Weights of a small sound classifier: log mel input, 39062 training examples.
Rows from block 11 of a small sound classifier, named by matrix and row number. Rows with one number belong to one channel. Each number is 50 + 12 x the weight over its row's rms, rounded and kept within 0 to 99. All counts start at 0.
After each channel's rows are labels from the 100 clips, of 14848, where the channel reaches its highest value: "strongest on" is what is common among them. Only what is clearly more common there than usual is listed. The data: synthesized solo parts of chorales (CocoChorales). In brackets: how many of the 100.
# convs0: first width-11 conv (model.blocks.11.convs.0.weight, 192x192x11, each kernel summed), inputs 96-191
# convs1: second width-11 conv (model.blocks.11.convs.1.weight, 192x192x11, transposed, each kernel summed), outputs 96-191

convs0.79:49 53 43 55 49 48 50 53 38 48 48 54 50 36 48 51 52 42 54 66 51 48 50 64 56 63 74 31 64 53 57 47 42 50 56 57 48 44 63 55 27 56 55 55 42 50 00 65 43 63 38 50 59 36 50 52 53 48 00 62 43 60 48 33 43 49 56 29 46 31 56 45 45 51 52 65 55 58 45 54 52 64 50 54 63 71 26 60 47 53 31 41 61 48 36 57
convs1.79:47 60 43 55 43 54 40 56 46 53 48 44 49 46 51 38 43 46 62 43 41 32 42 55 70 49 52 27 42 51 17 49 43 40 34 42 42 51 42 50 24 54 31 38 68 50 25 46 44 48 41 55 65 32 42 53 30 66 27 48 52 61 42 38 54 45 49 69 47 43 36 56 41 42 53 46 50 47 66 55 60 56 66 55 45 81 33 68 62 47 39 45 53 47 42 53
strongest on: cello (32); tuba (30)

convs0.57:58 26 60 61 67 57 64 33 46 51 50 60 49 37 54 42 61 41 64 42 48 61 53 41 39 54 53 50 66 32 45 56 30 60 79 51 51 41 70 55 47 52 40 52 48 51 45 48 69 13 61 56 48 45 33 50 47 54 57 51 50 47 46 50 69 40 65 65 41 45 33 51 46 52 65 40 46 53 38 63 37 70 54 60 55 47 57 43 21 60 67 44 20 58 54 53
convs1.57:58 24 50 51 65 51 57 44 44 49 52 34 54 43 54 41 56 31 38 37 47 44 46 60 61 52 43 40 39 48 43 63 41 41 48 33 47 25 40 13 38 29 54 58 56 43 62 40 62 49 46 25 44 31 36 36 44 59 46 55 57 25 40 51 40 38 34 51 48 58 43 47 54 37 58 35 37 60 45 59 61 42 40 60 62 58 33 51 53 47 64 61 21 66 54 49
strongest on: trombone (57); note D4 (33); note C4 (29); clarinet (25)

convs0.176:61 52 51 51 50 34 72 45 15 56 48 49 37 36 41 43 51 39 54 57 46 38 38 48 40 57 58 61 44 47 39 48 38 60 47 41 46 56 50 40 07 55 64 37 16 44 46 38 50 61 49 66 44 39 46 57 64 41 54 53 32 59 61 56 29 29 62 57 42 66 59 47 56 37 54 56 52 49 14 33 48 51 48 38 62 46 51 46 50 54 43 55 50 50 24 47
convs1.176:67 40 62 63 53 65 55 53 40 58 61 59 55 58 52 53 54 53 66 40 59 49 47 44 45 64 54 68 64 46 42 51 44 53 41 41 57 45 49 45 14 66 66 27 44 51 71 44 47 63 54 69 59 52 47 49 39 60 63 49 36 42 41 57 29 43 56 72 49 55 59 53 51 53 49 35 54 54 28 42 72 35 80 61 51 58 62 64 77 65 54 61 65 64 51 39
strongest on: clarinet (89); note D5 (30); note C#5 (28)

convs0.10:68 35 61 76 51 35 69 52 52 59 30 56 46 38 59 51 72 37 39 50 31 52 26 60 45 26 50 47 39 67 69 47 39 59 45 49 49 42 62 48 00 63 45 45 51 49 33 46 46 50 59 41 54 50 41 22 74 45 52 54 44 46 50 57 31 55 54 44 45 23 47 52 33 12 56 59 47 60 52 38 49 41 51 37 56 41 34 63 58 58 48 30 42 63 43 54
convs1.10:56 50 57 45 54 53 39 49 63 64 33 52 45 58 66 53 64 56 54 41 44 58 37 59 38 34 51 54 38 27 44 32 36 46 37 43 40 48 39 39 11 39 57 37 59 35 52 44 51 50 43 32 62 44 55 27 31 51 49 37 23 42 33 45 42 59 58 52 56 40 45 54 26 39 53 42 50 60 51 53 48 43 56 52 53 59 52 56 63 55 32 28 35 56 40 33
strongest on: clarinet (100); note F5 (62); note D#5 (39); note F#5 (34)

convs0.178:50 58 56 42 51 49 56 46 34 62 61 54 57 54 33 20 42 51 57 32 21 56 55 52 45 46 99 57 46 78 47 46 35 55 16 47 60 50 25 47 54 65 40 30 43 51 58 54 38 74 47 46 52 42 67 55 41 45 47 66 42 56 42 56 43 20 55 59 56 47 66 47 61 45 50 34 38 39 19 32 54 66 61 40 70 47 59 43 62 52 65 45 51 49 48 45
convs1.178:50 60 59 42 59 74 43 30 27 45 56 55 39 54 49 27 42 52 62 29 54 57 55 59 48 53 58 42 49 42 52 35 63 68 63 42 57 42 62 52 42 52 44 63 50 52 48 63 47 64 39 53 51 43 50 48 56 22 58 43 52 46 49 24 51 28 60 54 53 75 34 47 48 40 54 50 55 44 09 62 49 55 60 78 50 51 52 58 62 26 56 38 52 49 64 14
strongest on: bassoon (88); note A#3 (47); note C4 (39); note A3 (38)

convs0.77:50 53 39 45 47 56 39 42 49 46 53 50 36 54 46 50 42 36 48 49 40 62 48 50 48 46 61 43 55 49 49 54 57 46 64 57 50 40 61 60 68 46 62 72 47 45 50 52 50 54 50 54 37 71 36 57 52 56 37 58 41 59 70 42 54 44 33 26 26 79 57 61 36 57 47 51 51 53 39 56 51 49 46 54 48 54 45 46 47 30 45 45 65 54 61 62
convs1.77:55 46 56 39 59 38 19 28 67 31 58 54 42 52 47 56 41 49 47 40 40 64 45 49 55 54 52 36 38 60 74 68 45 16 28 54 49 64 42 47 60 34 53 40 45 44 50 33 49 59 47 68 30 70 49 61 56 48 54 44 52 45 62 52 60 52 45 41 29 46 50 66 60 58 52 45 52 53 57 47 57 57 43 49 45 59 51 45 38 23 49 39 32 55 64 47
strongest on: saxophone (80); note F#4 (28); note G4 (27)

convs0.179:48 11 60 65 59 33 64 31 57 57 58 56 59 57 52 39 64 49 62 23 46 49 50 42 49 59 25 60 36 60 59 52 21 51 24 58 56 66 47 53 53 58 49 40 46 67 50 46 46 31 59 57 55 57 36 54 63 46 48 54 49 50 47 51 34 40 58 55 48 47 46 51 67 55 63 53 35 51 38 38 46 72 35 28 51 58 53 54 31 64 57 55 18 60 54 51
convs1.179:31 32 52 14 49 55 26 35 48 35 20 39 47 37 50 41 33 50 15 50 47 42 46 42 53 45 39 20 45 38 50 48 55 38 49 40 18 50 38 36 30 38 48 61 50 35 52 33 51 52 31 33 47 48 43 50 55 55 53 35 44 33 24 40 31 51 40 30 42 35 42 52 49 40 34 45 27 53 51 47 43 33 43 61 47 39 64 48 39 33 37 33 42 48 25 35
strongest on: saxophone (67)

convs0.66:39 86 52 44 50 53 53 59 37 42 53 34 42 40 41 35 31 51 45 79 51 31 33 50 35 37 61 37 84 63 46 56 67 57 66 51 39 55 55 47 48 40 48 65 53 47 57 59 54 50 52 21 47 66 46 26 33 49 48 38 49 49 45 59 65 47 39 52 50 62 50 12 39 56 27 58 66 13 43 53 33 43 28 56 53 60 47 36 60 56 56 45 51 46 43 50
convs1.66:51 49 60 50 64 52 55 59 30 50 58 41 46 47 53 53 47 54 52 50 49 42 35 45 48 63 33 44 57 18 59 53 39 54 18 51 61 43 53 53 58 36 49 44 59 66 71 66 57 35 44 29 58 50 50 37 15 56 49 41 58 50 48 59 38 57 34 68 52 65 48 07 57 69 48 39 60 29 50 63 38 62 36 54 50 64 48 49 50 62 56 43 44 67 43 54
strongest on: bassoon (92); note A#3 (38); note A3 (35)

convs0.0:29 60 56 41 39 50 55 47 44 29 50 40 54 46 52 51 49 56 53 49 58 50 48 56 48 42 45 73 53 52 45 46 57 60 60 52 59 24 57 10 54 54 53 41 41 44 49 58 47 67 49 48 39 38 46 41 37 41 63 40 52 42 29 52 54 44 44 60 56 49 53 38 47 43 38 57 31 53 45 47 35 30 52 53 44 40 49 35 66 71 53 54 49 47 43 11
convs1.0:46 41 52 39 49 52 47 33 41 35 57 60 55 57 70 46 59 37 52 49 82 57 50 48 50 52 47 63 42 46 45 53 37 72 44 62 53 51 43 26 51 38 65 25 64 50 60 57 47 50 47 56 33 11 58 37 41 54 67 57 70 68 32 50 43 49 63 69 67 58 48 28 57 53 48 51 34 45 52 60 41 38 54 53 34 42 54 50 55 71 63 46 38 42 55 29
strongest on: double bass (100); note A#3 (31); note G3 (25)

convs0.159:47 99 62 43 50 37 59 56 49 39 48 44 46 49 53 37 50 67 50 88 43 41 41 59 48 46 31 67 79 62 64 44 21 41 51 52 41 51 30 57 34 53 55 17 45 43 43 43 41 62 46 41 46 58 49 42 42 45 45 48 46 48 64 48 53 42 47 53 33 39 56 34 37 42 35 53 76 52 44 31 29 46 47 41 50 50 51 47 70 58 44 41 29 53 32 46
convs1.159:74 50 65 40 46 51 52 65 62 21 58 51 47 44 56 50 51 66 62 65 67 49 38 57 41 46 48 79 57 74 45 65 41 51 74 40 46 70 47 65 38 63 76 36 53 53 63 52 58 55 52 46 48 62 60 42 30 69 55 52 39 64 65 66 54 53 51 57 48 43 57 47 47 60 44 40 62 49 57 43 34 58 67 42 56 75 61 48 69 74 53 49 50 71 54 64
strongest on: cello (27)

convs0.127:53 17 54 68 58 49 55 58 42 53 32 43 66 42 49 64 55 48 21 22 46 44 58 64 46 62 40 47 14 41 67 53 38 54 29 48 44 51 54 48 55 55 42 44 66 61 49 38 50 52 51 55 48 36 48 45 62 64 40 63 68 59 44 56 43 49 53 60 48 56 54 45 60 51 47 58 43 53 40 53 55 55 44 47 46 58 56 60 25 55 60 56 48 53 54 50
convs1.127:48 62 42 53 49 53 33 49 62 40 36 25 28 63 53 43 46 54 42 51 53 36 45 38 56 53 48 43 17 42 37 38 43 44 34 29 39 55 32 29 49 41 54 48 49 38 52 74 43 47 47 29 49 45 44 39 39 56 51 16 32 40 29 45 47 49 25 47 53 32 48 36 41 37 42 39 42 39 48 50 46 42 36 46 47 55 59 53 42 35 47 47 23 30 41 45
strongest on: oboe (50); note A#4 (29); note G4 (25); note C5 (25)

convs0.139:47 21 42 50 45 42 56 57 36 47 60 38 55 45 49 54 42 56 59 50 28 48 40 61 47 47 61 34 53 80 41 43 83 51 59 55 61 40 51 44 19 47 43 76 43 63 46 47 56 55 45 38 46 61 41 47 67 45 36 62 32 65 30 46 51 46 49 52 56 43 48 50 41 43 55 50 39 58 41 27 43 51 45 41 55 38 49 42 67 41 41 37 65 55 24 52
convs1.139:53 39 46 50 64 35 49 54 65 51 51 37 43 54 58 52 48 47 53 26 45 33 55 35 48 37 54 39 47 54 22 47 44 59 53 59 51 56 43 55 29 45 50 41 47 57 57 42 51 42 50 19 33 43 47 45 45 62 36 50 47 44 25 58 45 41 53 71 57 36 33 36 28 41 51 46 31 53 50 40 45 65 48 42 41 41 56 41 47 48 42 55 32 57 30 58
strongest on: violin (94); note F#5 (26)

convs0.27:49 35 40 59 45 40 47 44 55 19 43 21 35 07 36 53 45 46 42 54 48 27 45 56 27 37 59 45 47 70 48 45 30 47 38 51 47 47 33 42 32 40 29 43 46 39 46 54 36 71 50 51 32 61 35 41 71 51 37 60 43 44 22 50 40 61 42 45 54 51 60 51 40 47 46 61 44 55 50 39 32 47 45 45 44 40 39 52 45 47 47 31 50 26 43 55
convs1.27:54 51 52 58 53 58 43 58 55 18 50 22 35 26 30 50 29 51 64 53 50 26 55 55 35 34 47 42 54 75 38 49 31 65 63 53 47 36 51 45 54 55 38 35 63 35 66 63 36 48 45 43 45 46 43 45 55 27 56 57 41 50 40 23 52 43 55 49 54 65 42 66 44 52 43 45 48 26 62 50 46 53 60 45 38 45 36 73 55 58 54 49 40 35 67 35
strongest on: tuba (100); note C4 (48); note B3 (47); note A#3 (31)

convs0.151:48 67 49 51 47 49 13 46 31 46 38 54 51 30 42 47 51 38 46 58 38 36 45 36 41 54 59 42 37 58 62 52 34 39 32 41 35 46 46 52 44 44 47 39 49 51 60 44 61 50 59 63 47 30 47 45 12 52 56 52 38 54 56 52 48 61 43 53 26 47 59 43 51 36 54 46 49 44 49 50 38 47 47 52 25 62 37 42 34 37 49 43 49 55 48 56
convs1.151:67 46 55 78 47 65 50 66 48 61 62 52 62 59 45 39 50 49 59 53 58 50 63 52 59 61 67 52 63 72 66 58 43 49 53 50 54 75 68 52 74 69 51 50 63 38 75 56 53 80 55 65 53 47 62 61 60 44 60 60 41 66 51 65 38 54 51 60 48 58 63 49 66 66 65 54 56 47 58 49 53 53 77 53 46 54 58 74 82 45 55 69 67 67 61 57
strongest on: saxophone (71); note B4 (33); note A4 (26); note G#4 (25)

convs0.47:51 52 45 58 49 50 54 41 24 53 44 54 31 48 42 48 54 46 46 75 41 52 42 32 43 46 61 54 74 47 40 37 57 61 58 50 50 49 51 48 55 40 64 43 13 56 48 57 42 55 47 50 51 56 47 54 63 44 40 51 44 59 55 37 31 39 45 43 18 56 59 53 43 43 50 46 46 48 19 43 40 43 67 52 46 45 45 46 68 51 48 38 67 44 44 55
convs1.47:69 37 62 62 64 53 45 59 39 50 71 73 41 60 53 54 67 51 51 48 55 86 54 46 74 71 46 47 55 60 53 57 65 30 67 44 51 51 69 45 63 54 61 58 49 51 66 40 63 55 50 52 62 55 55 51 79 55 64 58 51 53 56 52 42 53 60 54 28 61 55 56 48 64 62 57 52 50 37 57 60 52 73 54 41 64 53 63 61 58 64 58 56 71 70 54
strongest on: violin (70); note F5 (35)

convs0.2:56 25 58 63 62 48 66 48 54 56 49 54 51 52 45 50 55 44 64 31 38 61 50 43 34 57 57 46 49 42 62 53 15 56 60 62 52 45 50 56 60 77 40 41 52 53 34 47 61 43 57 50 55 41 39 50 54 66 54 58 49 52 42 49 80 41 60 65 40 41 33 48 50 49 61 57 48 53 41 58 51 76 49 45 65 52 51 45 26 63 64 51 17 57 54 49
convs1.2:44 28 45 48 61 53 68 56 52 45 45 36 60 31 47 42 46 41 40 37 51 30 43 54 54 59 41 44 31 66 29 53 42 46 47 27 40 27 50 25 48 42 47 51 46 45 55 36 57 56 40 30 41 29 38 38 52 56 56 44 59 24 23 50 47 46 44 39 47 49 38 51 55 38 60 39 43 51 51 54 62 47 34 55 48 53 35 41 41 49 61 67 14 55 52 56
strongest on: saxophone (57); clarinet (29); note G4 (26)

convs0.184:58 27 60 59 54 54 53 57 47 56 30 51 66 44 50 51 59 49 00 44 54 49 35 55 36 36 36 69 46 35 59 64 51 58 35 55 47 37 50 45 52 63 42 47 41 57 47 53 47 39 44 35 50 49 48 29 62 58 47 62 55 65 44 37 40 34 43 56 62 46 48 57 26 41 49 51 49 51 48 58 45 52 48 54 58 58 43 60 51 63 45 51 54 54 56 55
convs1.184:53 48 50 40 53 56 39 51 76 36 24 50 50 83 59 54 60 52 23 41 46 68 36 48 58 49 48 46 51 34 38 48 46 58 54 50 27 53 44 32 46 38 52 45 50 40 59 37 37 54 39 17 50 34 53 14 41 58 48 32 42 50 28 29 50 45 35 55 41 55 46 35 30 35 41 53 45 56 63 43 56 29 44 54 42 61 50 50 50 53 58 52 36 42 56 36
strongest on: oboe (100); note A#4 (47); note C5 (30); note B4 (27)

convs0.28:42 09 62 67 64 51 72 35 60 54 63 53 62 57 58 57 69 51 59 13 52 49 67 48 52 57 63 69 33 27 72 55 52 60 42 60 57 65 44 53 54 63 45 30 50 60 49 58 47 15 58 70 49 57 39 65 25 54 54 61 52 55 52 48 56 47 61 60 58 44 51 57 66 67 66 38 36 56 41 54 35 75 41 46 56 63 55 52 39 52 61 65 58 56 58 51
convs1.28:28 29 49 48 47 41 24 48 41 53 30 36 42 54 40 55 36 43 39 48 51 50 47 64 39 47 53 30 59 34 65 39 50 40 44 38 14 48 35 24 45 35 45 33 51 12 43 39 60 56 26 35 45 39 56 47 48 42 51 29 46 26 33 48 46 49 35 42 47 37 40 54 47 43 51 46 45 35 64 42 40 33 31 51 45 46 59 49 47 34 44 41 33 41 39 15
strongest on: double bass (75); saxophone (25)

convs0.136:56 81 59 45 51 46 46 43 48 68 56 31 50 46 34 44 55 46 61 64 44 12 42 59 53 58 76 55 60 69 29 42 37 51 43 51 54 45 26 48 21 54 48 46 57 49 46 32 51 63 53 53 64 44 40 51 40 52 58 62 41 52 57 55 41 52 55 43 43 19 63 48 47 33 40 58 73 41 43 32 58 54 73 44 51 53 32 58 58 60 35 54 61 60 24 59
convs1.136:68 73 66 58 59 67 37 57 48 68 39 54 45 77 42 23 54 47 37 52 49 58 38 55 46 82 53 44 48 56 66 43 58 44 27 29 52 45 65 52 64 46 28 45 65 44 53 61 46 51 57 45 66 39 45 54 30 28 56 44 55 45 66 49 55 56 43 45 40 57 60 49 52 46 44 46 65 37 45 61 63 35 59 66 34 66 19 67 52 62 55 36 49 54 58 40
strongest on: bassoon (92); note C#4 (89); note C4 (37); note B3 (31)

convs0.97:48 60 51 61 51 53 54 47 39 57 25 44 57 52 50 48 42 60 26 58 47 42 41 51 33 32 43 55 56 43 63 56 61 52 39 50 41 40 66 48 49 56 59 60 40 57 44 50 46 41 43 05 48 45 49 23 53 51 46 58 51 61 33 54 52 39 53 56 63 52 51 45 29 39 43 40 58 45 47 48 48 53 29 59 63 48 54 52 65 54 42 45 59 41 37 43
convs1.97:52 56 58 55 60 55 58 49 65 32 39 53 44 62 62 51 61 69 46 39 44 54 48 37 50 52 42 41 42 54 45 57 44 77 47 53 41 53 48 48 56 48 67 38 46 69 67 68 44 49 47 01 44 42 53 18 61 55 44 49 55 54 30 55 42 50 54 83 42 59 31 28 26 41 42 53 48 52 61 47 67 67 38 48 49 64 61 49 43 57 63 60 28 47 47 51
strongest on: oboe (100); note A#4 (37); note C5 (31); note B4 (29)

convs0.180:56 46 52 41 60 52 47 35 49 48 59 52 56 60 58 52 49 48 57 43 58 55 61 59 41 53 51 55 55 52 53 46 47 49 40 56 64 43 42 27 44 63 57 46 55 58 49 50 54 39 54 44 48 46 33 51 58 58 56 56 52 66 35 50 50 40 67 47 48 52 47 55 36 50 62 49 51 51 52 53 36 61 33 54 31 53 58 58 51 46 42 66 47 56 55 49
convs1.180:56 53 53 59 63 45 22 33 57 54 46 54 45 60 39 57 48 35 33 49 48 59 75 70 55 57 50 30 44 31 54 52 56 42 45 43 25 44 45 41 55 42 50 40 54 15 54 60 57 47 62 57 44 04 62 69 49 53 49 38 50 45 52 45 44 33 63 46 59 42 49 56 57 56 44 44 51 47 49 39 40 59 46 46 35 62 36 61 48 28 44 59 29 52 52 46
strongest on: saxophone (67); double bass (30)

convs0.84:58 22 52 86 46 45 52 51 57 68 50 42 59 37 38 59 72 48 59 45 40 35 64 60 61 61 42 54 44 74 63 56 45 50 41 66 66 43 45 39 35 59 31 51 59 61 56 29 54 53 68 58 64 50 45 64 57 52 55 66 42 51 36 54 47 54 61 56 48 17 60 53 57 25 68 69 43 45 55 36 62 64 60 42 45 45 27 55 43 72 27 74 49 49 36 51
convs1.84:60 56 43 36 61 69 24 73 55 28 29 50 50 60 60 45 51 46 28 42 45 67 47 44 46 65 48 46 39 62 62 49 54 41 43 41 48 49 40 57 63 33 27 54 51 42 49 53 36 47 34 32 40 53 53 46 18 45 49 26 52 40 56 44 73 63 40 40 54 54 63 53 42 45 49 43 41 45 49 72 24 35 53 65 40 57 34 62 34 46 48 49 36 36 61 28
strongest on: saxophone (88); note F4 (29)

convs0.70:52 58 61 40 66 52 53 64 51 54 62 60 51 60 50 59 43 58 51 58 57 49 45 52 44 59 42 51 57 15 42 43 58 52 34 56 57 71 49 49 32 58 54 36 66 62 58 65 43 08 44 43 55 50 41 36 44 62 49 51 51 54 33 59 52 60 57 62 47 46 41 33 50 66 48 37 48 00 47 61 41 38 26 58 25 62 50 61 42 46 51 35 66 40 51 58
convs1.70:56 69 48 65 54 30 57 50 18 57 57 56 46 67 62 54 52 38 29 55 54 43 54 55 72 49 50 30 19 28 49 32 43 48 40 53 52 39 48 40 54 53 30 35 43 40 30 64 52 60 59 46 46 33 47 67 31 61 42 26 57 41 45 49 37 60 43 47 46 29 68 43 45 33 49 54 46 59 78 27 37 53 44 13 30 48 53 56 53 36 55 63 57 68 42 53
strongest on: trombone (76); note E4 (38); note F#4 (34); note B3 (26)

convs0.81:55 27 33 65 31 47 64 60 51 67 55 51 53 49 51 67 68 54 56 52 55 54 61 69 67 66 58 56 26 57 79 61 43 49 39 65 57 40 54 54 32 61 50 44 64 71 44 39 53 67 52 55 60 45 53 57 71 49 17 65 49 71 43 31 50 64 57 64 54 38 46 55 60 47 59 66 59 60 48 55 68 62 54 52 53 57 34 54 44 83 39 58 39 50 23 57
convs1.81:49 65 45 36 44 60 39 80 61 32 40 42 43 44 44 26 33 53 45 51 59 43 43 61 53 44 48 62 43 48 31 64 49 37 54 47 44 50 50 47 43 35 28 52 53 39 34 45 38 44 37 35 42 51 46 39 00 59 30 33 46 45 38 41 60 49 35 44 64 53 64 37 28 25 41 36 51 41 48 67 70 56 51 52 41 58 42 48 50 46 45 61 33 29 59 43
strongest on: tuba (66)

convs0.93:52 70 45 47 55 46 56 49 21 44 42 45 35 50 42 54 40 38 34 64 51 45 44 54 39 40 86 60 70 41 41 56 43 54 71 47 51 62 97 32 53 41 47 29 34 35 44 59 54 66 46 37 64 45 31 45 37 37 49 53 34 52 31 44 48 51 51 31 51 43 48 51 59 42 44 37 59 48 32 44 51 54 50 53 89 55 47 34 62 67 53 46 39 45 48 40
convs1.93:45 60 51 61 52 64 69 46 29 45 50 67 55 59 54 38 76 43 46 50 73 49 57 58 57 53 29 66 64 31 52 50 64 69 67 45 57 46 79 53 52 61 58 59 53 62 43 59 50 10 40 47 51 49 39 52 55 39 53 64 61 56 58 59 63 34 59 43 50 61 55 46 42 37 54 25 57 59 32 59 44 40 42 72 76 73 51 53 72 57 52 60 45 61 56 45
strongest on: tuba (98); note C#4 (53); note B3 (43); note A#3 (43)

convs0.160:59 31 43 48 56 47 52 55 48 41 47 56 48 38 38 44 48 40 69 57 28 41 33 51 12 33 42 46 52 35 54 46 53 54 38 53 52 61 39 51 45 51 54 46 27 61 52 52 31 44 51 52 63 42 58 48 57 51 52 56 62 64 46 50 49 52 51 59 48 54 53 51 42 41 50 45 39 33 50 20 56 51 61 38 27 41 46 53 76 56 45 38 79 35 47 44
convs1.160:52 55 58 51 62 48 56 72 45 46 63 59 42 44 64 38 42 47 60 37 27 39 59 64 22 46 47 49 36 31 52 41 39 39 32 51 53 40 51 50 42 53 45 47 19 45 69 44 27 40 47 47 50 48 52 46 35 44 62 47 44 51 40 65 45 85 45 62 70 45 38 53 51 52 60 45 56 27 35 41 56 47 39 38 27 36 48 60 66 61 52 54 52 47 45 49
strongest on: trombone (55); note E4 (34); note D#4 (32); note F#4 (27)

convs0.141:28 55 46 33 31 40 61 42 45 49 61 38 38 37 56 61 54 44 61 36 36 53 35 32 28 23 44 45 37 40 46 46 46 54 48 51 48 46 62 53 56 51 46 32 42 52 43 54 51 63 51 54 38 56 62 54 29 50 58 28 50 41 52 70 34 63 34 54 58 59 46 42 55 49 48 49 13 58 39 39 34 37 54 42 53 39 44 38 57 59 43 44 41 43 48 59
convs1.141:58 56 46 41 57 67 60 36 37 72 49 43 50 64 46 63 43 65 56 27 62 63 59 50 25 32 45 47 51 31 64 45 48 56 39 30 62 49 49 49 73 42 58 39 63 64 61 55 54 59 47 60 46 51 55 57 18 59 67 29 52 52 41 61 44 57 53 54 53 67 51 52 83 67 49 54 54 59 46 60 58 53 62 58 62 52 23 62 77 70 47 52 45 54 49 45
strongest on: trumpet (96); note D5 (32); note D#5 (30); note C#5 (29)

convs0.48:67 57 63 64 60 43 45 49 52 56 45 56 51 41 17 41 44 37 60 68 44 32 40 54 61 54 69 44 63 51 58 27 40 54 60 58 49 52 59 46 21 58 50 40 52 35 28 57 39 49 62 58 50 47 39 52 65 45 57 60 38 37 67 55 39 49 57 27 46 26 70 53 30 31 53 48 51 31 58 49 50 55 63 48 47 52 03 54 55 44 16 40 66 48 42 46
convs1.48:67 41 61 56 58 47 43 56 60 57 54 46 66 55 53 52 46 50 70 34 52 50 58 52 62 53 42 44 36 34 36 33 49 50 27 53 56 52 31 48 12 67 39 36 59 60 47 52 45 47 57 56 70 44 52 61 30 61 59 43 39 53 42 61 41 57 73 65 62 27 51 61 64 45 71 40 57 48 54 46 65 58 53 58 44 52 32 77 54 33 14 43 53 47 30 36
strongest on: clarinet (98); note F5 (50); note G5 (31); note D#5 (29)

convs0.67:55 25 49 44 54 56 60 32 55 58 49 41 35 34 45 72 54 50 48 48 46 43 49 34 31 35 68 64 55 29 77 53 78 41 36 34 52 54 21 26 58 38 48 56 76 46 54 40 51 64 56 32 38 68 60 40 39 74 60 44 43 42 37 56 44 71 41 54 55 53 64 52 48 59 42 36 44 57 61 50 48 46 52 59 47 48 44 53 88 54 49 49 63 45 55 52
convs1.67:51 47 36 35 34 53 50 52 52 60 49 37 40 51 32 27 48 58 47 36 44 59 58 38 45 70 51 42 57 29 50 48 61 51 61 37 56 51 26 49 45 52 32 42 45 57 42 41 43 48 37 48 49 58 26 54 53 44 50 39 18 52 47 26 39 44 33 42 54 56 52 50 69 51 46 53 58 22 39 58 47 43 51 43 45 43 35 54 69 44 45 40 55 12 38 54
strongest on: trumpet (58)

convs0.109:48 44 46 66 52 41 55 40 51 32 51 33 32 22 49 50 45 41 54 57 51 33 43 51 30 47 74 53 45 74 58 49 15 38 43 51 35 41 47 47 49 45 48 30 41 32 47 67 44 78 57 55 43 49 36 47 63 54 42 39 40 42 43 53 44 53 46 49 41 34 65 41 36 39 56 50 43 58 51 41 40 54 53 51 59 49 44 51 43 54 57 37 64 27 42 46
convs1.109:48 59 47 56 49 60 33 61 43 41 54 26 41 25 35 50 27 42 67 52 48 40 52 53 44 49 46 44 49 52 55 50 31 57 44 65 57 52 55 40 56 49 56 45 68 48 68 53 36 46 40 50 58 42 46 59 47 48 54 47 45 62 38 21 44 65 42 47 54 62 48 59 59 57 53 46 53 22 67 56 48 63 60 47 36 53 30 69 63 62 54 58 55 28 65 31
strongest on: tuba (100); note B3 (46); note C4 (41); note A3 (27)

convs0.165:33 00 37 60 49 39 45 06 56 45 57 51 52 44 37 25 52 43 63 29 41 58 50 35 46 58 53 40 38 70 46 45 41 43 17 59 61 48 59 53 54 49 35 58 32 63 45 41 39 60 46 39 51 59 51 48 64 35 05 61 41 48 46 60 22 34 43 44 45 47 45 48 62 56 49 46 34 53 45 34 46 62 46 36 51 49 48 44 42 54 48 49 42 51 48 62
convs1.165:43 19 35 50 31 61 41 20 37 52 19 32 45 37 49 35 32 38 51 30 38 62 54 18 49 37 51 22 52 53 57 30 62 60 54 32 40 48 52 48 40 53 54 51 38 58 52 47 53 61 20 54 58 55 51 58 62 52 43 41 41 45 24 13 42 50 48 36 56 61 38 67 50 54 49 50 25 51 50 51 42 60 60 50 47 59 50 55 51 51 44 40 35 32 50 26
strongest on: oboe (100); note C5 (34); note A#4 (29)

convs0.42:46 38 52 58 64 56 53 41 58 40 36 43 50 48 58 66 52 58 47 41 44 52 55 40 40 47 52 58 30 32 68 57 23 53 57 41 49 36 64 63 49 52 60 00 60 59 49 50 53 29 53 65 33 47 43 55 15 51 63 46 42 52 44 44 55 47 55 53 41 19 33 39 58 60 54 28 57 66 44 63 51 47 68 61 46 56 50 53 58 43 52 61 49 47 58 46
convs1.42:37 35 36 56 31 56 64 56 38 52 29 46 35 56 35 55 57 53 34 26 63 53 40 42 48 52 44 56 47 42 68 66 54 36 38 32 43 33 44 43 45 26 60 36 58 29 41 43 33 33 31 43 38 35 38 51 31 56 37 51 26 45 33 34 59 47 35 42 48 34 52 44 54 29 43 15 47 43 51 39 47 49 43 49 56 51 53 46 56 36 34 47 41 45 44 58
strongest on: saxophone (73)

convs0.31:49 13 58 52 70 58 66 27 61 58 50 46 59 51 46 56 66 49 66 37 38 40 53 58 29 53 48 63 23 39 73 43 32 50 00 54 60 14 48 47 63 66 45 34 58 65 46 44 37 40 54 46 52 50 42 56 32 57 57 60 42 64 33 55 28 43 47 48 43 50 63 50 72 42 54 45 36 67 45 44 49 56 63 52 35 54 45 55 65 50 60 64 33 50 36 51
convs1.31:38 53 26 30 46 64 58 58 62 57 37 29 23 64 47 46 23 39 42 44 41 56 39 46 47 56 53 67 31 56 64 61 63 52 40 28 48 55 41 28 45 43 56 60 56 50 61 54 36 55 17 40 58 57 47 47 46 71 60 31 48 58 29 25 61 56 29 50 46 56 46 53 60 50 33 47 50 27 51 60 45 37 56 49 59 42 60 55 57 53 54 48 27 16 32 43
strongest on: clarinet (89); note F5 (47); note F#5 (31); note G5 (29)